From a checkpoint of a small segmentation model: 8100 steps.
Rows from block 8 of the encoder, named by matrix and row number. Rows with one number belong to one channel. Each number is 128 + 32 x the weight over its row's rms, rounded and kept within 0 to 255. All counts start at 0. Numbers have three digits each. After the name is the row's rms in percent of the matrix's.
# convs1: 3x3 conv (encoder.blocks.8.convs.1.weight, 192x192x3x3), inputs 28-34, a 3x3 kernel for each
# convs2: expand pointwise conv (encoder.blocks.8.convs.2.weight, 784x192x1x1, transposed), outputs 244-304
convs1.61 103:095146159094107096154096115120169168190088115096126083143130093052133183097098199118111103096171133109114183113121142119099198150125113133168124068130098050140095098173117145095162116166090
convs2.61 095:158141121117075166135117104169150124125143154130112127127096155136151105154041133136073108152067174081150150153109121106063150073168116106130099081141110058118071130107154093127150155
convs1.62 104:048140078140108133178123149129138142145148090131130126175099091156075183116105165147120098090058081133189104105136180092131101154114111120091132098103111109108177134140122079136163129148110
convs2.62 105:116126067142128163051110141135139133135107149184146141146153147116188132145093114152183126147125110163113130160165143122108163133185130105149144135092150167092065178091172066099154149
convs1.63 097:197112090145115119115106168149131147191132099126113088164104065097177109139139124162115087155119128180119132111158092108164104073070137132085133123108183229146154188153172154095146144163133
convs2.63 110:100144119156087090140155152126102119103222134128130134073084091107060191142117124148073055100124147094044099118136122077122145093098102078130111173131133075134075095120136114145138139
convs1.64 100:122121177119102145136218138153122140074178113108117092094134126061186119114119071117138145103149095091105104113106178123149152161132092114137133160148123115168115110142052147177136081132052
convs2.64 101:113098118133154161200088118072094181127113132132113124135104107145127118114125053108143145131131044153069113149084177171129100154130142146140155115072108154111115133169179162082138110
convs1.65 099:178140101074083154185151100118135138116178145160126135125117096126172064090103114119113130219137152167097171168125195133052112101154161110162142113091143098107102113093117107118111081129155
convs2.65 099:181175080162081130185134144126107112118125138148177186099106108169171121100164149144153052102129151128075115110104101103154142110156133144108052105134137106096116098106127108074111079
convs1.66 097:112159121119123071152097130122154109158168032122161100182124131115143095110105139076113114113184158132112065091152119116119116135175152165143142110150131078157102126122095151128144081114096
convs2.66 104:082133185126152063180138194097116126115129126125127121068108164164113124151155150108082141170166220150173110117150136124120096146083120119129086115136123121176200115139201124157070134
convs1.67 104:140164102178134054137154096123143080142155111107191130058141131140096125150133125206125139152109103107149105077083091136193134148108130169125117112074106139125136126165076112129129094128153
convs2.67 106:155091153150169135123137173214107164132102105105121116139149094125147131127141163086143135113054134214116125085109091152088182188142171114095183103120163153085140158110068140168130128
convs1.68 101:158067104162091179158101120157152128146174145087166129137150063100120154144112149081181100155152156150107092123096098134089164151126114097156195160108086155110171136131145144149096129179103
convs2.68 098:104135118106123129090120138165073090104142148122136077166100126113105099098160156161147111162120112136152128119145128149180107116102106146118186180156177163158148111132167150098131120
convs1.69 097:186128178067105132125164118110150139110181121123174080167156146158115107116096150142107085140149117139066192134135064089124146133114099178143153187134127147178083107144133105119156128160129
convs2.69 108:111135079109135140178117114094100164136164108116091140105111158142130113066148075119070075084134121101119076103079147134093101066107113106152061095142135125158098178102090071085062087
convs1.70 100:103161072141158185143133177131149141074152142070160174168077142125141119120113119186101140133129111103143116078052131109096151146134162152133097142117135122077105123184134118140130156159128
convs2.70 102:135140148124128179134122144166111110085117129158156189138133131198177168145110119133158109154085153122086136086111150148164118103149146207119140075069065141104140146157124135096132149
convs1.71 097:192134140113109099101139130069112129066144105184097102134138124113114146131114125113208148135158101127106172125169143153153108145080155116164128161091083100161128129133143191123095115138071
convs2.71 096:140127130068172147139149125189097117214139138069107183152137081130107119122131141108104083176117082097144164152113103076114118118109138164172155095055106146142116143128094116081122113
convs1.72 100:187147163173105172100109065130184071064152103158144085119095067164128105120169126088169168149113205132135160144104137131125084138130174110072148113109119149069084141173196104158121117057132
convs2.72 097:138158183099202096142085130113173092142163129120118085139178084110103142110145125092148121140101072109094086141083116150150160146130132150181144176105150113144213188147144139147067126
convs1.73 101:157113115155083188058165052131097119121072095107149165125145129168112167169140120138239144174194081048156132115128130226093094095147090099165085126086113153143101113136134134161090115184067
convs2.73 096:176166143126126150127061127153128110121127142126062165105147081183090102072148058171189131097163123144196159168150139133109137157159168121128127123038124167040129097159173139126085166
convs1.74 096:208134126119103123182119148135156116172170127142156127147144120161192099129112104150137113117092115144146157165091112141100127124113118131094122080090134060151170144122152171125099176164178
convs2.74 098:120099139163186119135109089089135174154107099059146134061166043113100146127133141072096124112126162123069068110140105176128135068118131136096117110129078094118100149150105087146132105
convs1.75 101:120119139121149087173062142126153176133148151131149154170100110146133084066074107153153070045144128102178094174045097160180119098105120125102190125127153118171131107149106128201147128128120
convs2.75 102:131133111153155165097120104151137122102114108163101091148128118156196111133115158125197116178141053151137095109154157115136131131121161090207157176141141095164174127147158156125118089
convs1.76 098:158126096141118162191150148065120157158144092180128098155126097143190100091135114109158097160066109116158144066122061138108154089155112089105152132160147105197140174133127153113190135083145
convs2.76 099:156123104055109140102134130104108083105146138098071105130081093144139137117114172148137114135143114094201151130091058141120142130151095088163206113194124117120141136175065137141096112
convs1.77 099:097058096140103080088109096120124095181159119115181136105142071171155108181159121107124131136197110151183085160111135108143119110153112093070130137145140129120117127176121119136123134104092
convs2.77 094:199159157117144122127123141092127226139163145130161151149128131148128102134123140077118123143134148159103129091126136110144082167111147183140218155198158106183148185170164110179127202
convs1.78 102:120143117120153153098119129122120159075155125104094192176130127175110115236129103138114181125131143093183117115153077083144199082095194108117116126062109138142137191110138194065117146113146
convs2.78 104:124139135168114199134093151169153150158148077111135114168130139080151079196162116095158128129127154169139090164088099118080118096166136124158164154149143190100136086126175126095117088
convs1.79 099:134110142156094188110160101122181118129115119175049189085134102119166130081096162168127088138155123120079123106122140101115177165106109148178134143068137158129068135122116132153148206119101
convs2.79 099:105105091107182091131170145110110085107117117138127101138126146093135135110128173189107138125121093142159095135113115111139138134104150137147152089179175160152101115078090192094159058
convs1.80 100:153181133131132179110079174164109069173123141145181180134188132131114137189121219184135134117142041181080134120148174138075082102083109150092082114115126194154157136128156107127117137138139
convs2.80 101:183146140163216150107110153160068122040131085124103120193158139158156131112142190077169193108138155086141137142121100130137141110154126151120128098150086098061132060164130136112155163
convs1.81 100:137163132140090113122179134106085115155119150092141139161167142178170165141091107124148110139161106158117181151126148113098175155150130125152134096103108082132121128096117103114154114171159
convs2.81 101:158113151106062108111071097088143087089130089219123106135138119147111071092077113118128089069139173109116120110141158126063072115117091101036129110103113161125120063087181070115101200
convs1.82 105:174133148108135142132119059131133117132116084103149123114144116146137079103229147107138105165114078169109148060176133131132162135092065115147149121109178207138103130088170095127144079143131
convs2.82 100:102073099090094136056047150175081113076135104100160069165124137149142133171109143117132134164133110136115048136078092152160105117081122178139184098096080083161146161138106134142172118
convs1.83 101:101123123126111153114138109132133136164163087084187105092092143096130145103128161107194090122158135103143108132112121135142157089103061136138090110135075123128168097103119123109116138102192
convs2.83 095:156102128134176125115165163114140173101159189067159118130091119195126146129112102092124100129142133092138083141154134146152120161116151141188129083088118138100092123188086097139134112
convs1.84 098:162096119158146126122143099133085120117129086104097151161077146137092100116057179118106144140145063161136116140138079063107094163125107165083177143143157170097133163143136146085098125124137
convs2.84 099:144122132153142124184085150122125135195051157136122062132118081171102157122187115154099093170154113103111107055117151135089225127113104137122128136098168162112114189136095157178135155
convs1.85 099:176122105130117048181180085142140078066166144088177175196177130074164101128129137132154098158131106156122189142089170084141136092127149137137073146076128100144172130084140058094160127099148
convs2.85 100:095119126131162153085115082171083092084062088161150133088038139110107086137122155119110128093087110126148147102161122102167076100130133176119126198144126103078120112124080124108139176
convs1.86 098:110095103108127127145093153145123089168151125105138136142138122170116183066112119157112139091073171130097092142115059154172108087123115075089167089141077123113126123070132107093123068138134
convs2.86 108:093086133123187158164156119111182122196129188133131187131129162109158157132187177148114164155148143061099137168079179135125138201143124169180128170126186108174121132130144123183153137
convs1.87 102:098132143093177138166068139158081065114120152120132145127103153134105151075115138147172077101137157116054130140134155130125090192159081122113140107124166082064141166065117100170114090112108
convs2.87 105:090128117179107099085123140182117098154153126083135087168142129103077127117219181100173125086119103161108123097115125144148125171173127224126211053102073206133126099127157116134081099
convs1.88 101:112134161149095157127124168148091149090101140125153129138139087190075097129117123140117113120130092159127089155085126108129116143168159115026129138161154155118134130128155098113200166128134
convs2.88 102:124066141179105220106114157126096118126122141126095153127146109072098188119057182096094151137123173145180140135123185118165146100158110144079122135125111125160100114124099132131128122
convs1.89 099:187111175098063097128137179161172165115123098092101118121123141126126133155129152146125075085132136113151149120145126083106096167133216122125157096149068079141159177145151138089112138109159
convs2.89 104:094139159096133137111177137153108088106116087149124110130135101142115154114116153113104065165164061132124149126112114108126067122107114153142067059093082134097133167104129104110122096
convs1.90 100:200096163148067113134106138200125099157072133138094111146124147135083141112151112103156138153174121135114117092161070079161064159166124124131158182109136141194089115185153090081121104157134
convs2.90 099:156114087103166090121107165085075116105157087101159072140107149151114113117147143102111142088094131165158092098113096117118165110060121122142152134079116110142100187133101099135103097
convs1.91 099:134119148132113146120160170130084156160136133117168136137051207096093082118163108138121131083162127096148164106069178140134108109138102129123113143117138113092116140111134158151099175171125
convs2.91 098:109127130131111133100124133096140142107137166107138112078100046079121159104091122124162174143108104122113103105140057115141107133104081144127081144104084142100110154114156106168161168
convs1.92 099:113183105116204114154120140133152105084118210124081137145166092117145120057140109101175152130119103170111183168130107103098096195110125132097129112171126161133117099114077109129117123105122
convs2.92 095:126116129094060072088123122157127102074085110178131123107083149142112060142198085121152174093118112120135107135142115114081095217139138113129101180139058123123152137143099107158050159
convs1.93 096:136091079139122079144164200068137132158097100135127149112132166134116149146114122115151082140060129110113076124175168132052111136092088074116194178115184178220133090151164121132048092147177
convs2.93 103:110118130162146123083112186143111192127139089102102102184113096165169113144140065130079089133109069103149113168124181166107140130159126179115109150147125093156101123100061156102142139
convs1.94 098:119129027099156159144178075157131081104201134097170100111102083139153096157110138075116162067119128128130132151115166088161130108095104160142139156131122172110126125165056138147121152126085
convs2.94 100:120217122129153080162144130172118145108124090134131116115170089131127057122131102130139158110114120163177091160116221177056111125129096159099105149163086110182146104069101191131147160
convs1.95 099:103119184147108067140111087111141097141171146115119107144129148070144174146118147185140125141148084128099121092126159124143135123136096177145122156151094154229120106123121150157075148172138
convs2.95 099:110062100159158094104165182130197162116108118109133150144111098122071115121086130088103124154105117144051142148135137099111187148105121113133167098038125096173133144144125169196143151
convs1.96 102:149119055091083149108125106136154156129081093133156147130123134183098119120164110062107155116095157154053100116152129174098103116132181096075128181145085135166113096124104177173146129090045
convs2.96 101:114198143043177183121126113108132132148092187156148150124128164161100119134116091172167118105113127104189153151150048114130143137174085180075107144103124130150102157118124138132141104
convs1.97 098:087061109161084165140089208184136083070124151131164150114182099104127110116168152178142126144181139205100143085140140083122124130109121141095174124155115149134190087138122076108111124104133
convs2.97 102:155147118183076123150135142121163122158108139103096148122113132112199067173149164166162156119130199164089164133133123135188171112132173158116139151121154177131138102184101128107091097
convs1.98 100:227179107094104112109106153089142141123164179069114137142135176110156121065086162075143087112173079132129144097108100200108087159100164098146131118113126112098136075153139032135118097131186
convs2.98 101:116141143185114188147124197133123145201126119111167168169094106110121062135201103053209157148079169112174112149117160151076150136122157134105104169087128157157146041135157134134153123
convs1.99 098:136155113122141118138103072147158106100099136152120111121200129065078155125115149159129095085083129158139127163094101125226115083072175115107121115179098131136139119106118066203164112114090
convs2.99 103:130133125090097115179073154157127139159094153136146173126174162161114191217140155129163180051132117062155204094104091125157165104166109091141160146104105148163157167145127143143112198
convs1.100 100:095134154076118118123096141164152160134061114096116187123084151176085080147087106160125151106162133124176091064137160142087107139147126104165104128142114127145091162116144120158114143115122
convs2.100 101:119114152117156119125088137136131117096141127078130147183134117128142114137114124110104154126108100080033154119119118148127147123081177062148143088138134088162128139122127159128171117
convs1.101 099:153125152153148106089114184144113128101138124099111074115058121086138125124086133137157155173175148078165106116140198187112069094134087133141095168089166158117152139127064124108122109119169
convs2.101 103:096135118200150150130136141156151111183094091152128128166133119129182111132167082114108147101160154135124142128130186134082162125098131205184162065125103153167144119181087161132121115
convs1.102 102:140114186112111098135130213205127194117146029105141132166157101151138127143110140146110140120157183065161123067064109107159143092154109146122127074148119105149089137187165107061134162127175
convs2.102 103:094118104138108186146141162058142136197116059096121142109173110144122138148084143077121128173114132141103102140131138073101149136087109071147110129127146142144137159036112132085124051
convs1.103 099:126113166144032092176063142132169126237172137097075116155132123120193096186074093167096192140175117127098143073109171155096144120125160179129145125092108149196106123139113171089074162114103
convs2.103 101:121131144100092140096113114159154099079134135116031073140113185094142155100143155143155163125131106106097152076155124122154110099125126117051094149134157087096084072133164093113137120
convs1.104 097:147150133104146082095126120096133111103111131110146101129176054100102148144126166166126136126143075177163137092147116125095141094163104113051113079147077216147143111185107129075134144109166
convs2.104 104:161099129061067106152118133134111089095115130092124115163091109113128119098080135154075182190139155152097143069104151112140173143106149129116107099170084159126114138102146082121115193
convs1.105 099:153131146131136147139175141148142129099165142106171053113113186124117107122150114162156112129085129122128095115112135095128143121111157089116133106169097146174119169166063135148124099122103
convs2.105 098:075088162162140092123142135104156135146129116089116130114148147164123138145117189144183132114158117107187104070159118149176145084198140105129152172106105144137139106100174134181130108
convs1.106 100:166108142137136112115157097076093142155149143098111150120113167048150078117151173142102101120080171175094120143122155111144150172111106111135131122207117137099189139078129143126108121144158
convs2.106 100:097109131106145132130158093134158081041147096176102154112157108132211101098063066160224152108174101120093068148103070096139129035091087141086121082085165115164114143138111151095174146
convs1.107 099:048144161101118201157098136120143181168105106130187105060125107149152123159122171130189160133115076155078078111088132135153179126139152154069073198173106130136178154116127090104156091091163
convs2.107 100:081199131131081115101114148117136087149208108088144171116102107103131098145068055126121124180139177128144102106108144167124123130129083108187092122152127130115154098158148150118140103
convs1.108 101:138151101100034143114113138130103179133132139088135126150102146092138109133111147119098079114110122134121159104122115145150098121132130175088091136147157091085111141128155110105126137118136
convs2.108 103:176135147084221108173125089126126146101126178139118119106156134153164128082090095115130135127135058131079140177131159174164157136194098121129120144119089127162076129088137169128092166