From a checkpoint of a small segmentation model.
Training: soap at rate 0.0046, 8100 steps, batches of 256, held-out accuracy 88%.
Rows from block 4 of the encoder, named by matrix and row number. Each number is 500 + 50 x the weight over its row's rms, rounded and kept within 0 to 999. All counts start at 0. Numbers have three digits each. After the name is the row's rms in percent of the matrix's.
# convs1: 3x3 conv (encoder.blocks.4.convs.1.weight, 112x112x3x3), inputs 65-77, a 3x3 kernel for each
convs1.49 103:488485504480559572455474468565403526474492469486485525548528486509469482509492544513562553503571424507549393507428457641422434628527532533489486563564521536357458618573511669563439512471409492526491485466534494523561494430499597503389475568465528435502561460405515539440441457457565576480419496436462518554509544479540536521551533532484477533493521560
convs1.50 100:510449577458583480548537507592517519507500471502452431562462591519559551493452472549482550486482486514462520551505494488515472476513491543575450494508516502509525544516492513512490482406519518379600491445646504596401606567504541519424467460575609598410509505432495472474518471485505482442492502445481555489500447490467440581478463434456530466555472634
convs1.51 105:524514549510489496492559548538520547488508500460411591523478492566453435540577502561458530500414526530566567505472495485545460476540485510530550562478547493470441468491517488435565497547603502510537569514522423477521472534493529511430583492483570474499464545408591430542510553527449522480575556492432516453478453446615519546420518459495550482461546509
convs1.52 089:535510458448466502529566509612565492513422561494473516515484477519479557457507556542469462473572531440382374540481492472597508495426579434524508419603464528354489458446561510525463441465426426495484539509550443505562455567491490493495435420481510490466519564486471480451491487526533606378598480519522506509493508448563409509501505548530465476549552586
convs1.53 105:572527532486606566388429507482547520402477456551558441424524586454522589452459453470510491458550574398524528450505425537481491511674537462488507491514543460417504538423487575437503432534529472552512491449533507458504469447427535532470510472417384495454508476412533589564493521552467513487471500560445534581482566522516490488486584518455511433488489543
convs1.54 097:497497488615496487538411441512489501513505487605468466561457498495557581459493495510486544446535521518546551522512497440487529557486519531536481516527540631475376442453417549519475539604489497528473540464377475468513435540508469507492462547591481526574521477504529513504533502430465579572392524528556489466532471489496590542435488533489539490614505472
convs1.55 097:474452565542451346434608509496600499534515478555431558498513570459456423513396539507603509497530488496434481501505426490400460525502516491516556546467495565429508448507532487489519445553535506476476482504451489453501483479531469470507503535521481518552484514540467397539426520445481481584516467499483507532464538417490505434446448453521572550431508456
convs1.56 117:426641530534416598463505484516490421445689495466413653496414509504658469360453579474486446529505449463484539500548451504516491481535515513458375474533548464473504456498473536452494480551454512473538521448437433505452504556438456529569505531463572531486513583556426504574513475416447574508462520501498540486490491499454485481440553535494447462557514458
convs1.57 101:474504541446421496520549482507511492541521425542469511476488475521562451514496490483509453485420581514584648507391435481528490532496596579539487484367445494525602609478431552496423511464539462527579454536537487534536529471480554465583472421519487548345496503508563510563529459503564472555468526452484487446427583525585508459464486588603500421551484494
convs1.58 099:504560476494555480444467493515594479471428464394444571517504532365523471492543493475592557497596507463512496524483553451488453511488562507338527449508484485502435451576568476458559477450512565506545496476577476490524444449494550575544466512470481431513418438481465509495612510527514431404469523420468571488518504557516547592494470466516520547461475513
convs1.59 094:485477437530518490485467498542476533596499545480460594583567526468485471537463543435545501453480508533457562454519505496455477459466444460433480408506511512521485553484478629503440452524477526521449435632465517488437436541564530551594514444567583442511497467529520525552470427478496542478478521549567453516421585481475481521517401513512557503509493511
convs1.60 099:572482414592544510482415463471503620529500651522417450535464556374505562506415572453604545457549565473435580480474392505442490568473456559498455443394491567510448408565495418475516563473541556583496541572506543417474484503611435503514460457507494432627497456606379447468486471481549481486483500517504489456559477532569514467527430485511543496515550478
convs1.61 096:596514451501416543503468570547513555483498538477493448562474543550512523422499491528524597493523481501546477427415520536487481520524482492465505525520499451458516452458623539503381553502484560441492572491472541411450489541454593493471418499474462550542519506507488397495515587467456448439554522506443468612457450531515504524514551436397335616611659621
convs1.62 099:475522450423542488462464484452636463540499515546473501619612581500468511448464538497507566583477572477522509442481492530452515512578537509420503485478548600473455411472523518540455473496601529496452522392477517470486443462591503543611530449496435452474579481560512498599425550552508519557514465433560518513571553530540445419457557508505523548489489447
convs1.63 101:523509551517540450442394500553463520486425465448548493519438535546450530517579518439457445444498477529562586507505501556515502467510489481550555508507493531513533477569483513419480538491507596515561504501513422480495500491496490525513489465563509472566555554466454537485466476505570483493437601522452502529502491528552585597516527557575528422546480473
convs1.64 096:545500520478468513447416409559513482530471458481516445506604456521559515510490421498556491473483494498534454515443547433470500511477504515468512484466386512492500453448511413484514472583439477418560511513534376660500512469488557492524501564600501514391428536539610536468470550506523518457512506437505566514531570493470459389516524594437501553552540532
convs1.65 105:450469464439597522503470504607576501559499561480425447523529489517514537411506479469458457463503486540499512495440494517429465568679463545529460515385467536632532488468497450459558522493439556369506575557504467507528509504385512513463515592569552559499470517497472553495470538556594471528511512482559523532432527530463485526504552454473550544476463495
convs1.66 099:430522544483501437486634435520574503511356425506481483497544501463474467543535573486476525533524525530493569504461491559463470515497529500487500438474480473357514441465531526575515521512437558534485473424546466669539410514436434446473579456449535486489542531551497445510498455586557409468499496511493492473623471582524472504562394500422432556533460482
convs1.67 097:497565449519607432479434518458544439591548487532520435437394452552477526525508513493401457442404486529667513425453507469493462451548470520533547534556422490543440476528403541445533524530452407618532449472524548427452490425482505498394489540493502448432622464564580503498574525464482404449491560534427461406525494400544468534525532458510451533530465546
convs1.68 105:503571471514482489510464455443531461535553467423420534508501533432488469441402551503549488594484594499397486481521534450465542460558463457470468549506551599494460472507533494504530499535397529514472506425557545653391490466499468470537434448481434445482545478530483593488470580513508454497466550446553532501468531575413427460561550452502564503470438512
convs1.69 094:531461473599504448527486540497478481591504494422543467451474546399478562435479489415399582466494549472474405447493527553509508558540484491500504534479603516527538533483480523574527462478380541579507417596498402507539516443463441457447527489402442459545441489515481485585481472560444486521495562591460551460470448462507474463527530461456518510610450465
convs1.70 098:526474509484519500527573497496476532482556462404485559549508490517491447504429453551522551502488461514473425379484528562473493522550557571485499373512556500558513487461571479420475544415520533483497523501456455534500535499473524496423430426451517491480492430346554458505444447466424508466457527507486504428562532438555437531448485427417580473535425545
convs1.71 102:506483484573412574591499575475508423479633379529611474436508465463476562555536497504519455519468471493477497530449434540581435503575458460459439513624449514515375506494544510534514540481472477469570552398587586471599515524512570525483476551555483544454540633360463458450481410481527502436505511451497486523488587419417421562441574403488506525458477522
convs1.72 112:576633482402458555474462422501520567578540433429396465473566536510470494527506524469548529528525444474489508545426437423619441407508542485510513487577527430395474481488473432587454529534486566504520490498505444537439615387474461536462450516387475444453504576469501447416634609460577551469374334428538509452503402542555501543484533452522415548559482484
convs1.73 092:503442513509461473472497517572471470385476501561547454583467477494473419474593506504548618457488437538628526509580485407506436573569595494560478541506569538522434445551583482479537508492467541463469450440507452399484486492446489447441607580523515571511518519463469447580510522440439562481505505541441524493527542440420552485531508571483486509493487537
convs1.74 086:481486444523557415538498532524390540532526576501460501483524479576442547459541553486463516529480519501508592487469536602475541466454432529494495580493517494487467560440541524571565511460620488486401471517539490591505493555443527466491502483482453490431528527490578495526543476503491550514523568506541461490452613435615479598493509474504566506466552418
convs1.75 101:500462460498588367525535528414457537509532516478542488443520488572489453476542470511512556422519503511523467467358506560533533542475508498432512524478487445439488460517472534498603580475474507538546525525443474517421419454445560503557567526575526507567446408453387559396466485458491534453399545523491535505492545455500528405465463422537586465557500440
convs1.76 095:466434513462476509542459501437455539542505504525522466451559557456547498479543559526501489499561510482464503479525550528511544480496512522507472609463526457467487515457511460450551490480454446421505428483492539451493525519519416502457532559468444470491524518475556494466489497557550533479522512519491474421544464381488508508506572554485551446488482450
convs1.77 112:497447446451503467472545547482442470562354572445482578489515524501480549532473511496458483507472539465548556548510524536502379449510453512420543545498489528472570527522498532388463477584525494458458481452542515507454521515532521453618541485515497409525494519482434508547385459541502428551497487530445527458498482518498538589455501444502514444488538554
convs1.78 106:438501503466525514539536592524425460400503576538509584535477502513504534519494431460492471565527433563508530559581454522521512448524433378463520495555549574467501607522508535487373519496574392505501462476527466581488502491575456480440472445486530489467454545483491428399489431491520549469487479482525552568498456440470422547555502437541451535511429564
convs1.79 094:556472479447546450490485454524525548472578492487420485472484444534564551506481355471430472464552564539476462492480522521477403516527506483408497452522502519550563484405511501470472434520523522544454533430508490456476466585528504492503471444527524519449448614510490491493530568519439557479493572480414511548514544559414494534513497480480565557493506481
convs1.80 102:445488491515522419498490498440549510566534512520433465581524513488517566519570443525450476523564515513642440445553503452455618477508537497513484543563505487508508484468484526517465519531501524446566439503626493451528478564514430529536467495507525485488471497483458567493514573504552501542516480534516492517511534491542541381525477490540496497544532475
convs1.81 106:419529497476480493452435485542450478454475628494455564545523485475485576551520490534414508463465516513488493479504400582512372452590498543432481463465469524484514496499439474530504494399575453554527562487441513439444458479475453507569536501469448494474589559449453391553486428539504499540435414493590556505409413600466506447515578467446432507514482498
convs1.82 098:517509566499531586526665520519435487521528485492529576515505428519554362483472518453471451530477569473484515486505460435525489499407433500429468560444486517495529540511539524618549460394495484461540461593509508547550509507575525515464489477532512538507421444486459465496518472452480446504447550481662519364428572476446487386502566607576435444574439425
convs1.83 095:545545502504500455502471511469399486498633511521431549578438536474503485634505420479423457558455493533498523553455402529570491473470453495334452539514374614478462492420506542514449552444450509533448479557480448467534480386489554533437533484422520539468518597497498402486385583565542502479600476491551498606529459597513558464501511511484537582466506632
convs1.84 092:546524408447545447471487630440570526431467497517462497568560532537504461565491358485459505496523524514590577458513537513536480479574528493488473470524493559516525538472534527509620525486490496535434444515463450502512576442505396488510487426457521432576512435490654450428524518515474507425454524495486405434526587532478491480484509456498500513399599553
convs1.85 115:514522462444520516547557480494411504530637444394531512540431456582583429450504502497549488514484585539415466417445494535620465519475455499425529512586386480556487487594504482557514486525441476482414503569458597569511519462512553592457431535427493479510485558434505407506480446456501549403438530633539510498573409490500536480460517501550436462453531495
convs1.86 110:493485555584449589472525517464568570421469589525569461547579470504493573489465548521511492503522490492511428462558542569435580481496455481536564440379541528526503426474400526488506542512492529605451518503585389435511537489433542460446461443622547475469458503480526534555472584537502466604506388478495487509443487460501512513476473589569477441488494533
convs1.87 094:392424419451506518556525500474472471528427556521497475543551471495445460538462569400545570512564475521447569528508514492467535471524481558477586501522451486591559533391470630511474609508521520448477500409449443465516500504522455515572509429543466511460528462439578544442504486515554473469513566532419558429605498521395559489474562557479469514469527422
convs1.88 103:456475515404611545456526606498478480416505517445525554478518400560519485524446472497484495514532454484477520503576464543586411593378380408649507383506570477565490441603569538583470504484461487465464435527540464488513410510501476543553572526465532544534503459454425517568552535446563479434514395546529542512540458484471517507471434527481527522516521523
convs1.89 093:408451522428435492519543513485472506414331566434458522467563440556441502488407469568404526461511458516488515394443573458457519521514500502462500515394419465462468498436459366415532542560482497511507493543525482489394454577490540465408432493514561513526466417564466515409432442502528430497471464580535636468471458423509539533465415494473546449411500540
convs1.90 097:518494502367433414524399464465543471519462595558526490474452522473556556529505497375506481399547521442532488566532554531550469523390490466562562431414590515477474503546464451535433590489490477550458505450392552354425495483591519481515497535580545552407486594468518487527635483470496478536479502514493535386498546490496479593440472456549565527466492487
convs1.91 093:478559556556510515490547506464470527397488483509535528505549563477438474611545483506546417492573416490559539544460540444478529451471451449480421504500497495445448459447540457536515511542409472527589499547559515474510480438515494474526498515564401486516537408505484529524549508519549381462530479438514545582556444466477565588504462609444479479467473538
convs1.92 095:519491550440469431440478513482414444549493429454448545574571545524501514484464540491515534493526517503464514572525457543451451433509536513447437499486580524519512506365533527539509498534527491553538534507479465557520512469479479552515458490483497490519535411518453476574490431468511468550542413390538443590543493466528442550456497473542530548498453526
convs1.93 106:444339462587558415484543537559561479482409468558481489523517470508467518479401465455523481575482475427452440502543576431415473496457476507613448512464606554476491585524459499484410482374529462403463483654480421475497573560417502538486504445413532520500470456559534473494463490477511471647480518444502476503551508478527407459469450533444551505510448478
convs1.94 097:558545491464486557538548544616559485493458529595445490514533576441545429546454484493450482423496517504463564515478492502458503579567480519498451561563414556417405493440533410469458585494403531543491544541497488467543440448496518419558480494451460499513490449457600456524500500544548437510561456479444486560382489516510487533421534578442559518456561497
convs1.95 094:530480510529502610459449627501483492509441512506604473535496366481516392553536483566522490501483494585438473541508529465534617393459510490504518595524550500510514430502608537537478431458548608535489483576540586570405538504544535559523445445493517555487538595498529502648541510460494547433562486531527583470495479517503461478580481517524498455487480523
convs1.96 104:555491488497488475559468502561434465553386528466542536493516502493400579558500625498453477521456587545482589560559481554495371550407477407557522508602415491430511528472528494444520478514444446549433498481454511469501461425512360495530478564460509578485470490482378525539527491426553525462458484477434479512538479547562461584630450381478549592441513487
convs1.97 108:527523480461509518543427473502457493437515481548496459528468472483461489516546562491463452578462453426546549519666426447530583522495436575476598524457473510589516510549457534586514469480433550482439550556479448392515432489477538505498454561528432442510454572430545470439493445518515461480509497493517475472577475515443585551416449531487502515542545515
convs1.98 109:446416533507531444475415476618503471424456493375503525455508534485480475515576543507541500535531445505515511446496539547538521552495482565596479472465506478598544519509644507565537461431358516483512530580475455407524453432488484536574552543525562516529552491512482619493475502544472507523514489496448449466494641491546473568549499508457595510557496494
convs1.99 097:506553533474488481420363514501472471517537430485416470527477475493425522548571570544500493448453495583571497446461399477451471581536502560566586556484579504523510472468483571476518429463463536536500490522582462335499516545515582483502530540546548514489447523504515508491500444525555517534504563465437443426520423475487565505539483537424521527474520449
convs1.100 093:472497464487430596472585563462502511487522500485423377564486510538457400497427528498462495454470410510529483472470472516506431540560491450541528587449548475489558509507446491528464506604491612551470594429574431614449457466537492482459514445520541500560577416582526537506564408521507471491511514527559505594503479454484460520542446488464469523509527457
convs1.101 098:458484558543528448477548486459554531592486584447431496482566500524489429536519401499470505589500458506469476489494467562367466601535425544432488454456538503536471516447547527536545413547430444530515524557507482519428446521455522521571532391456506509399495473513479542529458519466544530512475466463471545609479517473470504531416540481534518480498515515
convs1.102 110:438442521502515445618439483509608508560492554546346455464552480509454593566455528471476503467469557489538457511557527508536507530470469474505518558551545455518472530506446514481600501552432454520415477503485525536609475549551514526497463484457514559517411555606478371457526586500526427586548390491520528456524451543504464369549425602572500437467483474
convs1.103 099:448685433499446478572582438372482520540557508518543501403488509550482443515489440516361432417549489533472521495486536529461512495488467568487447471579538490504520480429451466495513529501581564531529474507488447545454532424524505552507472510537484462507447438556461606410566457522489573510444532521553480491480442497509532528499555538555571481531499577